{"text_encoder_width": 128, "text_encoder_bias": "all", "text_encoder_parallel_block": false, "residual_init": "zero_last", "max_precond_dim": 1536, "warmup_steps": 1350, "adamw_weight_decay_other_params": 0}
Rows from block 4 of the text encoder of a small contrastive image-text model, named by matrix and row number. Rows with one number belong to one neuron. Each number is 500 + 50 x the weight over its row's rms, rounded and kept within 0 to 999. All counts start at 0. Numbers have three digits each.
After each neuron's rows are labels from the 100 texts, of 14848, where the neuron reaches its highest value: "fires on" is the input token at the peak. Only what is clearly more common there than usual is listed. The data: photos with spoken descriptions (Open Images, Localized Narratives).
# fc1: MLP up (text_encoder.blocks.4.mlp.fc1.weight, 256x128), inputs 0-127
# fc2: MLP down (text_encoder.blocks.4.mlp.fc2.weight, 128x256, transposed), outputs 0-127

fc1.108:471526519487597557458542457492492531500567492513505463479486495498572464378479569461478441563503424472500458531480525523475515433547455573565547454540555530513539426449581547496443482553470508511529433479432439486512438599441421576454485499589367537470546506452430476510468493477555528566418541523472416445593560476477391533430476502431591531513436500522476464501512517565427417497589
fc2.108:556498465479486522489472592527489456416442540517438437521442543441546561467489413489487384480581551498502465566447427500518561529512522392495404469394482448508433539490556462472524430545491481552546490529585521487447603466489582447534477553529400492548560479520529441528590565481547555562466391437522430525560475491502517537564496568491519542528435527524545491552587471434421533545524
fires on: "are"; ","; "of"

fc1.19:489439459539539545468437490486585538521481547502535529498532564432470499504537470466420497487569437457527552548464512490511415586457419558428587474474441458353517579566563521469506451498502399386528521508475503477542521388557454462467476571541521511458511573576440466515494591480521499502553573377471475476585377454489526489448495545523423493505474534518514563443517488483418445476492
fc2.19:563433563411556461505566492443489513500418492455429564524479457497466486482464478541454555527434438426588475547502520476433524438453507472657446495478448479517529602481538467487457545622429494514613462595468486497551485454602507509580555520429461481567478519556489556528563561545460484478524465486509438484495509552553499492409516542471502451457557455536460481536378416535575507535499
fires on: "<end>"

fc1.51:531463553467539492483433449427551578513475564516424578469582526534482467488477540460566606457365422434470542582428438474482480498495490558523536478517477494493445449496508561526503543531530471479384444549638521542444532454488452539535519475425483610476498462528498486586526535479493486538415431504481464507539490442508489525499542401528501428536528485399499410580461383476466448542520
fc2.51:531389592410514541517526465522398588407516518566499537522450491555439483469515519400515516500466578474444542528397402495491503470513472432489458494521528469469580380483526488470469510467559589458547422434548480539482489521569440494506519508564501520517543526598523457376507544515549443548511606482575498505487490538482544454557445596466520510510441575451537453451560534460528534413535
fires on: "white"; "are"; "on"

fc1.59:463568465565464465475425593497442516561527498432475478439496442427479415508496551410527489504441449496469512493464385506431548464512475430439498393502486457548417549452461573501473460477498444491488460542486519461441474528486486578463438515482446448424481419528538476479565587509450552448594440529545475456504446435569542513486603552524556482476516591422465451488422554496572399408526
fc2.59:479444395532580443502498513494413505385496453526544548499535519479512513468408472458502555455551378459516525599513548482560470456463507550558477505510542538386451463470545498513550485448529487430567518548556565513587480539508480468564569501459479506525415503545547474383543456495499542426541520546574450553411489474535413495508506507396479519587580516393519472449478576499587481451455
fires on: "<end>"; "."

fc1.38:483456510446498488598483473480467479411519527536509441563601433639452516474508443448572480535488476429471529577575508527525562470518436560516452417527534489400435450442453472418527456502553438480511375570467504492393563499507463525496494520590489420390548512480523565396525555521502513476465474452483447499506451557535479497455574474542485484500433574456461436530511545475433450426542
fc2.38:486431537418509579482439492472506436571491489467500558507520499581536544539423539469555586509407536531450375526457448522546497475463488552579522505475501550564437522434405495532515508470545488579486466500525511435449512470537533499471569549445505510465507457378460552573521480531437392455433535572560504467499433392444543566586524433501559609517553493477566502433593521541500503515440
fires on: "are"; "see"; "of"

fc1.2:416526473553476504527478446491544489566502554512508476510483538492558502539406567512566449557476544438496480476502587488522518515469602463517476524530498449426467468518507439517539447546548579468459528635546614532508555503490571474483554433524566482524491522392513438476557468490564490515526542548381510432490462474537438512452559533586568448491397500462447506384500446628518431451407
fc2.2:476501486565469476426508405556551552522444470448450553483608490477582519522519383502461542530485441526463418562454449499510598534567449432465470405462452475471466546501537335526535618547482375506488475553536484561473468494531491507512491498435524602550552528481475432526565480528423507489486501529564472414477435571540501518435528504415478527422462475517511554519561537532578515498502
fires on: "<end>"

fc1.22:533401491587548505544571464448452533489595489457469511548562453552501394478516584509578481526575490462550479494491481450506567475532449516426484443473476468526482512523466568495498426600405585495544668527548511463461437512533461624440342538580429499566500482505513512468475439503532453538517455504512537469522453594482556503495486423500502506506437486458535468477402455508528494515521
fc2.22:490463399566520482470428517476484455452514496543520474490458620462488507488571510503542471528467488506509527509494524485540580508516388484442463413451611549502424542461458597589466467493554615496482457606511536559516521485515485513468457520487548478505431518433509478561494531543494576506422636490595551440427507535472470479579544450474481456419547501441603477481567412423591487518512
fires on: "walking"; ","; "plants"

fc1.218:433460459475428474617536491504500471410465562491473491566531441617486487452426477517475515502482470448500513515499498480483507509467480560468440492565563429488421522409453534466511510479563403518436434435449430551459562556525554535427510470523552523499524432500437502386427537363448506472506489456505465378504503478540374446600557586501473505450442555543486542451463509465440494518461
fc2.218:538380498461492531432546455399514487506514548536562514487533471503465563433415531578458537495507554612507373465530570560496482449440502472550490501453474477527508560425499501499475570435509484507457449422496633510516503469491582488454481465508511513450577500509515523556456466608495501422420601522501511513503440555543572615511445498500460442508550545480447443526602492561587533432562
fires on: "we"

fc1.68:555542444466561470482514442462433497503399564477512548519423450562537522499468441507524521530429465463534457385509567429398528507454481483424534538475495470501509488475537549472423450517559505473525532478370436504563521532519546434548474539569473486474473444522548394591462455514546445557551537496511406481517532405479416449510515569462514564534522481517484562545660508485454395554447
fc2.68:496531468575578539560520563479344548533526485496438591567558483441536418487529491400576520443511489497461475615526527395483486503494405432478457454544541483443510539465437433450471543469497513540473544428423460575494470501531466569518469522526545475541476588507592568596480432516499419536486591528547495505462514559513485643541566455497507480480496563522517520459487426465461474503476
fires on: "yellow"; "bottles"

fc1.40:494557493452467445436433425478515598446351400475487536439518455586597462582515505521504423484510476526490461464447570489484364567549448507571445532507471469493499488479497544525444518429522442507443473490441442452529457529468520455461427520566429531550515472381466474443482533397602463521477463477472444489473450466435555454528476456444495574521475494514472497494421383487451509544506
fc2.40:449562481448494474542510599544440474454562526597453551445535481545457473524523440520480535541539524434589534426518518466434462535492607500444457465514522521386493472381590478493475480480466561484590429462433413530529492487531457521498508496413485646488528516560494452500469570534496456436556491510464555472513546441549446585589486519562526392478476463503485531455450574617491541505494
fires on: "yellow"; "green"

fc1.209:474505537496482498506486495492519515533450492476456443512509462522516508489532463455495588474468497398529530482485451509433513465457487480533530421472487514404564654528514531421529494414530548420512479468525491455441509597414468431527562429547547511455458475448386460529511526446392503551480483542368482455548527525526443519591615489527617518506605449452498529526566447424519502573584
fc2.209:558487520495548579374544444479495554547500495521401460480524487501449471520484547496501484464493520538581517537450533498548557523445574522433418529517622533459524470527537485501438626483494625399498514427440532521433413504520535398458535506511432542525568484604417463500521480555411545467544431523466423528506496539417549542486457479511511515483567471449433502609421438507502526527468
fires on: ","; "table"; "and"

fc1.195:505523496484513482514505518438531574481448372519510492533510515513500575490445461533547595425483486486524508501473450475477453492426475431552411423553544564498405522518464381538509516452434477482413559473550424538617493517493528410383535490454508523513430513402378490529487504429463493512528445488485590573515477532527511525417482481480555370593484503433415521504444520511442463476478
fc2.195:386521544448435469492552544478439496571484488504488463491547506499482448609535525448536499471522507577495490560504402578528512576485513450450523468465511490510476466549461493513477516441490436497473448510400451496571576597481591532498409419604442480513487562418451496470511557487561463513558438538430509494450571451456478554423538493477471471497651457586374449453522569499525538537444
fires on: "see"; "<end>"

fc1.153:474503521458411489456552450462456383509514450452534488571446417449442571423507573552503464533516459492550542567597534508456461515476460495534509500489501502512534592513484489568542481514424496406471601588532499438422482520497425508448504421551384540476517404521484571494570433630487441439504445412536456527548529496542472443421475518525460472515534442478397495453491493502556505427557
fc2.153:548397532571410487531487494537564571576552540518435471482470524490425462570516492489547523510458540429535513566485482506505556480549426469510540593424507502468590442589502463508472570538507440607511501427508497480438535559532511416445589493505492562507472439492532375477518470570484519523452561503346561396547495433488472465543412516485472445463555450448544475523515531484440511463592
fires on: ","; "and"; "trees"

fc1.238:464538416513461430498419579542546554441445518538552521533426583501364534524513471378523515394462489464453491474471521463516525503540567498437504557465419479434517528491534520458513522466581510571538552557523458460536514567433498518608495489540488507389509467534483443537544469510495587524445537446496457507464434507533474471558542359472371586531566535556510488493580538441465461510511
fc2.238:537479435514568535518656521550495452399410464512440573457504515431486540601505570421456566519530415523456481531620454408535504474547430544614484433499495532499401515555586513497488535503508511420433551469519512531412519519508419449480530542543550516523512517466499477482425450512526399529434465492616484473473486529492616503527548486464434464533487541525497475515507450466442479457508
fires on: "white"; "of"

fc1.80:476397499535561470556335459514509440500506544482596452472562430509474566483556481490570503448521508446527457513539503637455536476511509499484522564473448471434360465509551511491485469480510504434486507491572454491531461502463516457451530436542482541498456567536566426589549517458395456429544474513434579575403488547427488500538494527572538425587441488464468489558499597453488463513510
fc2.80:419498459482576535526459485527436467414505549428509549443549540546455457520469509515516545448435556544538429511607530464474443483486483506473444549504451508591432466544549396497565441441467541522524468476488534554495470446391606530565505466479530605534528527492480560388519490498469542591494446576532501492511446412394445509611505482596534445478565495522530557386549519494486493479542
fires on: "is"; "in"; "a"; "microphone"

fc1.245:516507488561515496508546571505444477535523497476402599574544498528508538441551486553526508420489471512456438570449534509455520558524516464457484432519520461495527479465439512436509358534522496453614570470560479517495538491555544408418453492591487477467466513565453547527501507512424480475384580523528628557443518587518519439467542507452507472384424566552411575509425488539472449543505
fc2.245:434478483465449541438448594482537549464480468573507560495537513453561413336508370508477437479399496507446512507518482561519504622488490491500541545470511536506481488516468508466472506479460431521531504574509517557548567501424586532546574517460417467547533513513468413572593561496412455485419505466570481547565438481554530450488522510566522470539499537470502378489430567535539572482544
fires on: "are"; "many"; "we"

fc1.137:549422561559491564443474498508540504573583566510551580535446528423404569526563587537495493593500509506538495490508535483534512431525428564499524494561508491413508471520525422478450407445524518525587514477478428506441381392528477489444500486544521505421465502465476410542532583395524493519499543558424473436498504526535456467532503541634470509445507561555526464492469515501636536461502
fc2.137:571440599452563527530511477488444423457435482380507450563461487510423475482560459472550554511489499544524539555548539528541381554481506498549442493435489562441472467520497582434543459565464554560555470447419571518498510527523459447484454442440577491471558550591519407508519629498476534515544527488388536491457572565587584524452433541546468468445490550432497497514470548445463518536475
fires on: "<end>"; "on"; "toy"

fc1.94:492609556543518497472503530496499512464455522468547515462440544507527516491453539435419538469534438479481487462478443588551542459442412464498395455425520503474512490485516397550496416463503430450569541516505473378468561561453496456495611520569586459486499480461371472456513461433488455469595411562553452499422460605509563544514591435465480542532520491509523471567571532453482511565548
fc2.94:423484507475528568490586492451492575507547402516456539463545469478491472529541504560427498438474508496537543480572471504405534555469509481549439547552466459445561530472510609550412595462524557481375558414492569556554462457523462501481572390498442473452539467560464498490522542530452511490444426602478590489469517515504558490465418504548529528510540581504409516532378508545540402463486
fires on: "are"; ","; "in"; "many"

fc1.33:498505484424487468420553453550459622498567450434464557533589416495473441465504517477530513556513462483508444536446495375473505518459406464433447411560454546508401520458503403559517415459494522397459468537466554530478483517446468532419511436474587540430513592472508480494500425486428496393559525569462579545507454454475525503434448468496540546537472514469446563473480426483419481528513
fc2.33:534542544466501520545455486407412406536508576507498588456564521489466490413604423394482515509504519452419463508465441455507449547464589506406512540548550446535545489554576524451527484481464485486458433505509474582473492437502520465593438496522517520508493480462498426510579548418485566455543480609497507467523583422469558408441464512461523527434536490627471494476607462516459462449455
fires on: "water"; "is"; "the"; "can"

fc1.75:555457549499501622501510437505471499565550576451554574480590511561478543541475514545560588466597421453386507486502449466561394529531478472459479459506460444401505477494470524418499504475457488480422463465514485486538494511533548520535497481463472539474435533507538529547505523511523505459537447489550545508450470546520388528668506481420461496495455524430497516519527573428342475589439
fc2.75:425492475456510478567495493459575587449462394557503549509539471430457490493554454522472549541470595485430530571447426497508554561499467491442565519428451495560568514499580502485457478491571451521524502558459513442541527431397484488540616540595489431509510443442586459496547533542420521469430576511427508559606439516579532459477473430454464444473590544561472477458508477464517591469493
fires on: "is"

fc1.134:486507477408510420368522536502525495487495485434453518503509448431454507524511482469551499570524501523568455410508488469452485441502479515428419406441427434580506501463453482523497490443553442439345500435462493531558513497564363441497425493536573434461460569510498561501436418504431494495626437516478501540576432484562424482476486508482536514586460524452544501459526444516484424493489
fc2.134:571469558552503532567421592429461526602480513452423530448424505527524473479530578529521577542504485515459417474454515416551562487411581496564482491535519509499438615414458447446579506535445519490572412519538495573528475435467459490565490508526386521495515448506511520535495473664447608575447513478513459478523469435471566546495496512484544518461515372560490505509482519515501492517505
fires on: "water"; "<end>"

fc1.57:490387483520501566472508516555515525468555526534446506514488535479574510450468467459434528489496507502517547534510480531460570525573506529455537484425485535569450534471410469528466474525529524526498392541509420502544581480418541437454516559559507496450504444494445438516504474493419482584444465416369507422425569544544575397584479518469597495486512565484413461545478407437452392430584
fc2.57:519523528625537477529492492577516489403453497485456591542532537477492358453448466394490577516522493527524515589591403478517580427453457523486474483493490519496459449525497441523466468462487528520548559449466560518448526536530477427535511622423496428423503586615510540508522520468475434457385532581475514512542512502557531478524460534566532461502585534490453398529466472464533539470580
fires on: "floor"; "image"

fc1.60:427552429485408513450327530572557351607381515504529426512498469517491523481514512393499522516550435504581566448460488441517430527538509458535503454547413520475427490454536539538481403478515561472527453535587528414425494469566491521512455522533525490476400462549493478534532530497553472490445557451431462549529512521513552486468517532471424550470505507520467541535561558474488554435507
fc2.60:536507616427511587510571504534521506576437436556372437457491519382462493513508561473527520534466434432552456502513548460548474508472480463481483387549520555536447490544587493526466529475452456455474463454473552548411500454471469466567555515442507528439539548579479486508462558586522485473468625513456498431425551478444579416538472551468468474553504533527372493548400451522494523517521
fires on: "."; "on"; "green"; "leaf"

fc1.123:516434508579483422465448546539553504397523457478421524431494492503473529479437492422466446619521447494547527493457428443472500415461389470445429536500476466549500461553530505418375451516552491530494441548450523415480472506527545443506382472550523517512531536487481501500518498481563460625528550458502364466566441555467550507418589471521520501548506595448478498494472503464570552482438
fc2.123:502542542466495424429503507515562526542448581479462473477544481505482571559545513432502487508482538445494504485530488590454533511525384591385564575553554461525512494530510474543624443529467478464532520572517459541484490444438528433518584548406444405569506461561492598464477463520530488453524461556584433549519436461465444456493447494505491468444593464472523493525510579478540424400375
fires on: "are"; "we"; "see"; "there"

fc1.132:523502523528473395544531403467551508592471560373471452434570573545441530576430454537508609624542507470507492490449514519459487568489510461490508494533427483478513513529474561558566473553479377503432448495378452520508526558425513507550456412600518534456500475438457543508514480480513465568576508525434464465542511456439480476482560467465540476439386572553469585486485545492488510493488
fc2.132:498526568521489528557439508534558536548603454503571454457500506459495605484457592505592453528470483497427534441485465470425353455456489466483509528530378523509488523467456458498470381478482583521471490516485471530506377454486535464497459542467580479551501525545497514535524497616439516486578568440575559477560507517498439425543488466495510516524436589532488411584555489474564526548402
fires on: "car"; "see"

fc1.234:497483547480430524424408499478505474558557488518543423488489459558494527399504554432477455479504533427435512495548458521442442511576634538435522454601428593566547446455539496579518553459432511563476474498589488382485494463425469537521479489555447458403527507462500493543506498432515526484456537503547456431480528508395475429471465409503495418511499468572504503529447557536400475435579
fc2.234:469501508504525483495402557442435518467526532484519520522460527465431522504470535513493449478495508537315559508488402522567500570582576514401513470548480454545414486513513504485499440499408498525539535503438481455560501353465551461590487555570502550513637483526552512505415507442467546537536517492426512605434537527423452495487524528480513437570484519569495526498544560512552524543393
fires on: "."; "paper"; "<end>"; "of"

fc1.93:565502518466529429549460552475493474515400563525494512536459415517504541516407512473535608543439482440527534474392394536454528366550485471407512476507462410564578527435462570433446502507500558511562494549510534468567464493508551522475565488461472499450484440567461617502519535522529505487485568561572531509491351567556474494464462529450576522546442516474503550478480426531521410544518
fc2.93:448485551469547493434485555468494533369471505548485485517473475496411465476503554475543449462507496432519503407557542548435515513493484512514548540467452475534494527551466484492523419509513421447465608571520495549443617454554529515574422594451376447522494500578579569550511448493501468442545467499470515467628571547466460448513485473578440428471507496500537571550379568511527522516600
fires on: ","; "roads"; "can"

fc1.177:530509509455437497492484421530477440586545540505495607576523521565497501420505471444418520467410459500488508415536447407450580533540400460589481483503562456468545426473510538533513445474568530533508412496518455498511526487541526422524548520501507505563601489531436546491492543502600406562525482540535576508463504396397483504486429521487500504526492556439542375574473598507430419509507
fc2.177:492571517460450373497446528485492537519489542525529605475489414478462560508559560415548450573494458537552495540531441477543536503514532467554501532473531464506588487621472560417546551467527496541438610540508449531380503515536484435546469407331504513550465514523496541496526503549542540498529408558460578532485544456460453545487411486530475523518534488501506442586453523468442480556400
fires on: "are"; "in"; "standing"; "there"

fc1.4:405417496518587530535443451470494521478487545495459528522449501593534536479539556531472463476468501451550367532456586504539561549525474500573457510607507421598524531531417497515464499525524521433429492529475399503525478494460473497458454507570411504519495496369564475519540546408527491495450476467433425497534519437627581486500491463438488530383564544578577470519514543447488441476471
fc2.4:451482514463452484519629515451435485513531518576468547504511500515442489448586482562523491511584472491447416476458532470550505502435521492515442549467465520458481572490581421340521482489462409569513454404432496451514512564523536544487577528560446582566524504563556531541432526442494430491492530537556465555524448480518494510536533604446575453580523493474440453480472420469504361503579
fires on: "green"

fc1.9:473509492521505397450468503569455534524438449498432382449426568608491447536470464513520500511433519461456484496423558483445477456519455482421427507535422477499498501508543466573539509458487488487430481547519523461537526486507509515462550527552506630560439481526469553396534458458508452492492477571501500513388462607414521524437516521449496434537540640461452609525446586538391519522527
fc2.9:478518483499566463505474521543473470430456517472545597475491523553515530474537470487509446453513519412499518626576543447465551604508487452431549566416533482577419385512444447531458425508436434499559487456500537591487485464459471575473605573514445546511407478565531569433566511526451444457473488525479571498563496439480609461489541490484455563406476466499540586510508449471415462527547
fires on: "see"; "water"; "can"; "there"

fc1.106:484452520565440519444486489512452373438495508502538512383443457503490545456484488463492510384499497512514502468514627472439504487504505416399513443480549543450512534483498485553476484484449513462426482480479423448483516426448533480471425451473451499463557472470504513501478466521594547531524395429513564573543504496486458535593420459509580495592563338547392458422551521507469460502435
fc2.106:446386529504625497467440513484514479549546509472431547536453451533525586551558490486491492440453437487463468487487423496444508515429563417533554576479500352540567424497460536551565525442483513512505487468550575486513397519468584555424500467526501462518554504521565534452447489493442507471501533531508425460504540461486545500609477462497481545491475537490546584450472592614412591545415
fires on: "<end>"; "."; "is"; "we"

fc1.168:550407505454521440560502486453447480514548415426455566520576434442499490441538469439532586489520514469372462503565528557451471469559544535482435493515406537513580502497513586514437508467539538419400491581493435471526545434463466566522478538435494545447539478500439515584462479510523578428561425495581557447537535563459543455437491404438471405482464478515499474552539474483439407525530
fc2.168:428505543505502468522486424553549513589536613486476448589582517441549503522473479479557496429438483538437477509455521464534465524505531419490459574552478424558483575514518492446473561449559505482464483509462486475506505485557497592458599555549426604516522442470615552513419493411539513486477422464515569455481458401545454525542402508659500500398508470445529483456484491509542486479441
fires on: "white"

fc1.247:475486422462517447526478610460503411510584518581472474457486417490396440504453566502472633517512517451431479517507558519444474442498499538575585568552490495498493480496487432521486504461508502519484494390577404533520418459573592494464554519595499489441502452520538538419481495521601516457511458446525510510429501604421426506485407467551455460439498516563501400471545488548455510442481
fc2.247:543506497528555487473405525505540509528498406452574501541445643459504541464516477484495536501544484444589514466516507492585411480480459420471429551447525454582555439505563533441545432548434515506484466488478460481417456491503429464515494493509471460426480467555497445560448474460428529409666521496558426509535556519460541523614537492530432432492517488465585407532585579507533458523474
fires on: "we"; "on"; "in"; "picture"

fc1.139:432518502579383540476389491396435537521623449591459488516476494458546512471450445565518494489500538369555472466488448464550449455480472608524470487369488443572573479600523490596474413486479485430527548460483478463449458431482507517491472476532564545489432501533426486510490474532489541593517463538484499494530429529571490534471529564503527517484454451566506544559440392503530508460517
fc2.139:491611467464533598477495480438573483500608463482477470482426498522502468513592398528575427454434403390508513510541438459511548475500441478507512463453487533466456497546437517430549497469595540450536482558490458399520499493566456516471560519458518521491444549533499457497582520489508504547471497526585578419497594559506593547594492483492547442504433579454570593439491539568459492471429
fires on: "is"; "<end>"; "t"

fc1.176:382525504437526527528444454429431484538476418489478466613453496564432475498452515496519470569519433484468393522419404469475517518465500522458505581566546450531460487501488568470469459490506481455501400461507466496468523514501479451424485477612457574493598539421472496460469520504624502512454537560467496556531572566565555468581441564498605571472463416490457449465490530523439405534480
fc2.176:513418525518487403509487418475467526505469544417419542560441630481497470553475523604484477483603499516515382433574512414488452410478523429466489545573480505577548473428519470466504483562491558526460551476535562550525455510556551473508521464473551514547511597472592486523529527467531515514434468515588525508524440447559508556522480446497594378460503611462525488409485503471457427528497
fires on: "we"; "are"

fc1.191:549438483480536454470483399478608443547560493506544583556526410500550539505487495464517434483535552499446456567554560527426496465510458529464512577468566532505463529492471465536542556441472373438412420538510420440480465460481579473533548532570455580438467498453428413505562509503587341513472500517379474521504544503420475465515595566508512550481491492463539510499484451450493458538465
fc2.191:512497593505505525595437574560457469512531552466501429516513567457521501466442509447530490429452569526470492520523519410482438537499489470442560529562510506434515398578448494509527517526478480533519442426468457595455489608516452459481413485650487542444453535592463608403490493477452485558489509509444557474536518433487420523578463488523440486450408482468613559475460499485446521558569
fires on: "see"; "on"

fc1.219:480619527493495502471481427447560514571512468542489575580442507533445489482434474484667489546446427477513489529511540575412542547475547493500563549477517555472535530494479581492493469452508578595544590476476470517458572430421464579568452486617445500448537432495465475547502548595464447483487522508474500477472438590464486448457486470488495475621534458461492512474511567438574463410532
fc2.219:488512556521540546591533510395529502609535461431453546574538511523498473595508434544622509554488465442528405540462478468503497436521406478508459451378462542568530544472434535512477534465578402555570590442491492527502506523522502462465555533553462451466538545522497518521510445565565420546477440500379593519503535565477466396414443530480486534481516502516555424488490474430506495548523
fires on: "see"; "trees"

fc1.246:412497529481498562495518469384473448498505562577544509478529430526519495619489504488472483469555408572531532444533555491495580411454497470521477582373520524446507593424506605522487548407501504446510477456478390519465577501541479569497442445519426399506583524476531548522582477540466429499540446527497583543448501543466542550522535555417476460531476427446495500521486583549490424499497
fc2.246:442462522458510562444545545562525534551470459504403463486479579571465465408598488528547462532491537549468438597485445452500500577481423431511540512496471580544603513515543493413433564488509576504514488535436452432479514524559537367550544502484476569446378513426477525569536519532517490579448477458451542437517565477438523419481517495488516536500495571482466484569602578403516532492501
fires on: ","; "in"; "is"; "there"

fc1.103:518514491526473449478471433508563440567454567534481399617445509508492429440517518526443573472446484464593549470506407489444516488508447498551478388560450540433515551531507491537446468432521548487471568480508547419497449434599508506417439448543500495535458518488386446528609585600475602517426462501482446514508413470500471462476475508416470555528528516463489462536451413517566531471439
fc2.103:583501502462540579497437512603449480509522516485439430499583496429491529505576486567488560524467446536510471419498547536523516511422506443421489573429516499616396410541549470436438400541509441528453449539429542491501484468504564461553563531539440537471572438491432461462512447488533512461510633522442535555426575442500556481458456452510519442505519533534454485517490579525407581430494
fires on: "water"; "."; "<end>"

fc1.42:514497494454516575494514530522511551486499516617394402441472585489498442501423544528441497535436414437432471496593531477526445556443485608471475458604458447465478429523523547586523544546476530620475549602548451445474462507476468488521463511526520488424478475449400514497518455442553446481574485423509523516428635464538495510482547547499494448527544538556490450474473511580569532431512
fc2.42:585482532461553572533444508429416527515477477523486338446474521471528477435488549487586420501435570435403449504448544553517442510478528531489532477451500613554454433557509500551473421539440505524496578528476608500553522496524564569447439484435442460456555520481485451490500562524567488385467499466533536510456389496503507521585591478511509551473467564526479517484393462519491591501494
fires on: "see"; "."; "there"; ","

fc1.224:461549383519405513488528476430482454493445465490563551456528486477438505551545485510610520528472420440504529571470530392414437529498480418476536455483503424516398466492457483463442438484532465477509462480440492489477533510503512455574518518594491597467527559534449489544511545554594399545537616492531421550626475504439443488467556463493502512518516456510535510510374459472441466411454
fc2.224:535535520421550432436582527494525535504463479588399470535452509468476488522486410488402444498555525519518450401543530469478544467556575442439390546496581465405591472475557478463460537475532433599471531522558517531561481441430433592452529490529563480476530495528535534448507495593449462539482502536471520452508482508457438422460420604548592416530517557550504452480534480509533503422557
fires on: "are"; "see"

fc1.215:542538446490538476485566415483549519481542406455462512440511566487551528474553519497449539488427500467476548366437541449458488503563456481583351542540477531384516538536502480500456466510454487436415502544508457492518456517507430584497482564520457536512413442549498505566452576453562574442468551418490572451531494522465524564634417503419441484451519483467502515533526503407466519414506
fc2.215:530497519477466465463582497480451477434448466468634429521530527422480517569532563436453501483525540529553527433392444524510468520464537542511558458536383536471480578471503535514529487434473430494404559469517555529524511584528431454447594514557513487519533539454525535497511457485515513431579569374532470497416456508557481552468423460538493561462547520354520551496576469546524592435532
fires on: "white"; "."; "drawing"; "on"

fc1.45:618498454467386508506558465512504586474505465613465503499455423483479442463460479507511467432584565489516463544524449435492569445439523529538474509505509478499481455511404482552512598476514463437457521504504447554493535528425501479481473535563494575553491486388380375460416463490533467526506526520429454541519584577421518540486470560438555540469441424462377571554505553499541509477511
fc2.45:490391522542494391515546502470523498531441468559620479595501496506453512461506425422488500462524409560561518464527518542545451534479530537523570444465583480438505505507516505507489572518484578530497570493345476492531467468531459535483501469555460461587485521497533390585506465516339531580505433561595470530449579485487482522484559533492516493497437478477513507396521548427462595473515
fires on: "running"; "crowd"; "are"

fc1.229:490448507547527540527474513454430388502444532553431563474537471563438496529514530615478480499503549472436465435580555607427576432559510495480502473494478474581514467613464531525511550520496535393545519498570420505472516592452537540401494565477514496564477473473514534385552566499501439472532431519497494580445472536509475493545539545493459475454506494461599457548445439452356441517529
fc2.229:520426470551462493436509505502521510440439467540485501570445590454474438590499581574510462506466532489475524509496457483515555468408459463522557471510469526475499425495476501475469607484444440492438515399455501596443665514517550354561501517493487498514517467597493560519550503541470507554561514509526524582527576450495515571485608493537558438468528545469418509587413471562543540511427
fires on: "."; "of"; "are"

fc1.71:498382415517459446462472543564557465500549482576550417492533548500523495485459445417484529599495481437527494418520479446506524502580489432480672491481502410541533540599511537479545529457504517514503462494538465459525515433574495481609497494521462597471496512480501500488521543449567455488500545428454449511645477424476481529479554441528451549528475608414450561503474498557423504470429
fc2.71:551507530500584517492641480411523475552392479465481473565445491532467478500475479524453484493383487519500434566399456476435485501541543517500457500413432494452610492465561480492599454480426500477540495561501539529524487550443542530563641465439474497578502468484469555535467510475494563460440459567508482530546492455463512479556411542551437483559492525559459382589413495510560572499465
fires on: "<end>"; "a"; "on"

fc1.82:519412576409525573511516485505509384501567452477522519537588495522496548469530491497494584487495454444539573575569551444473501480475535490400478485400533500421499435442578590514480525485543536441544455501494460420485514502554451571552556534478484573497463391448519424534510569572537406581400458507450557449401441516511509411510451534436523469527519463446519463460481437562479522550457
fc2.82:523542539509576434591590537448532501396476590551453489543583505584426484477517509581526472464466544566560463496358510486462365489479510468540472443411517493559530498471388528512492457491548478571627528476464475533576431501493543444536541389534521514510481588431548491461479488477544481544434474503473535471515435466496545436460528484513471507400474501532528466546600499441519487474449
fires on: "running"; "are"; "trees"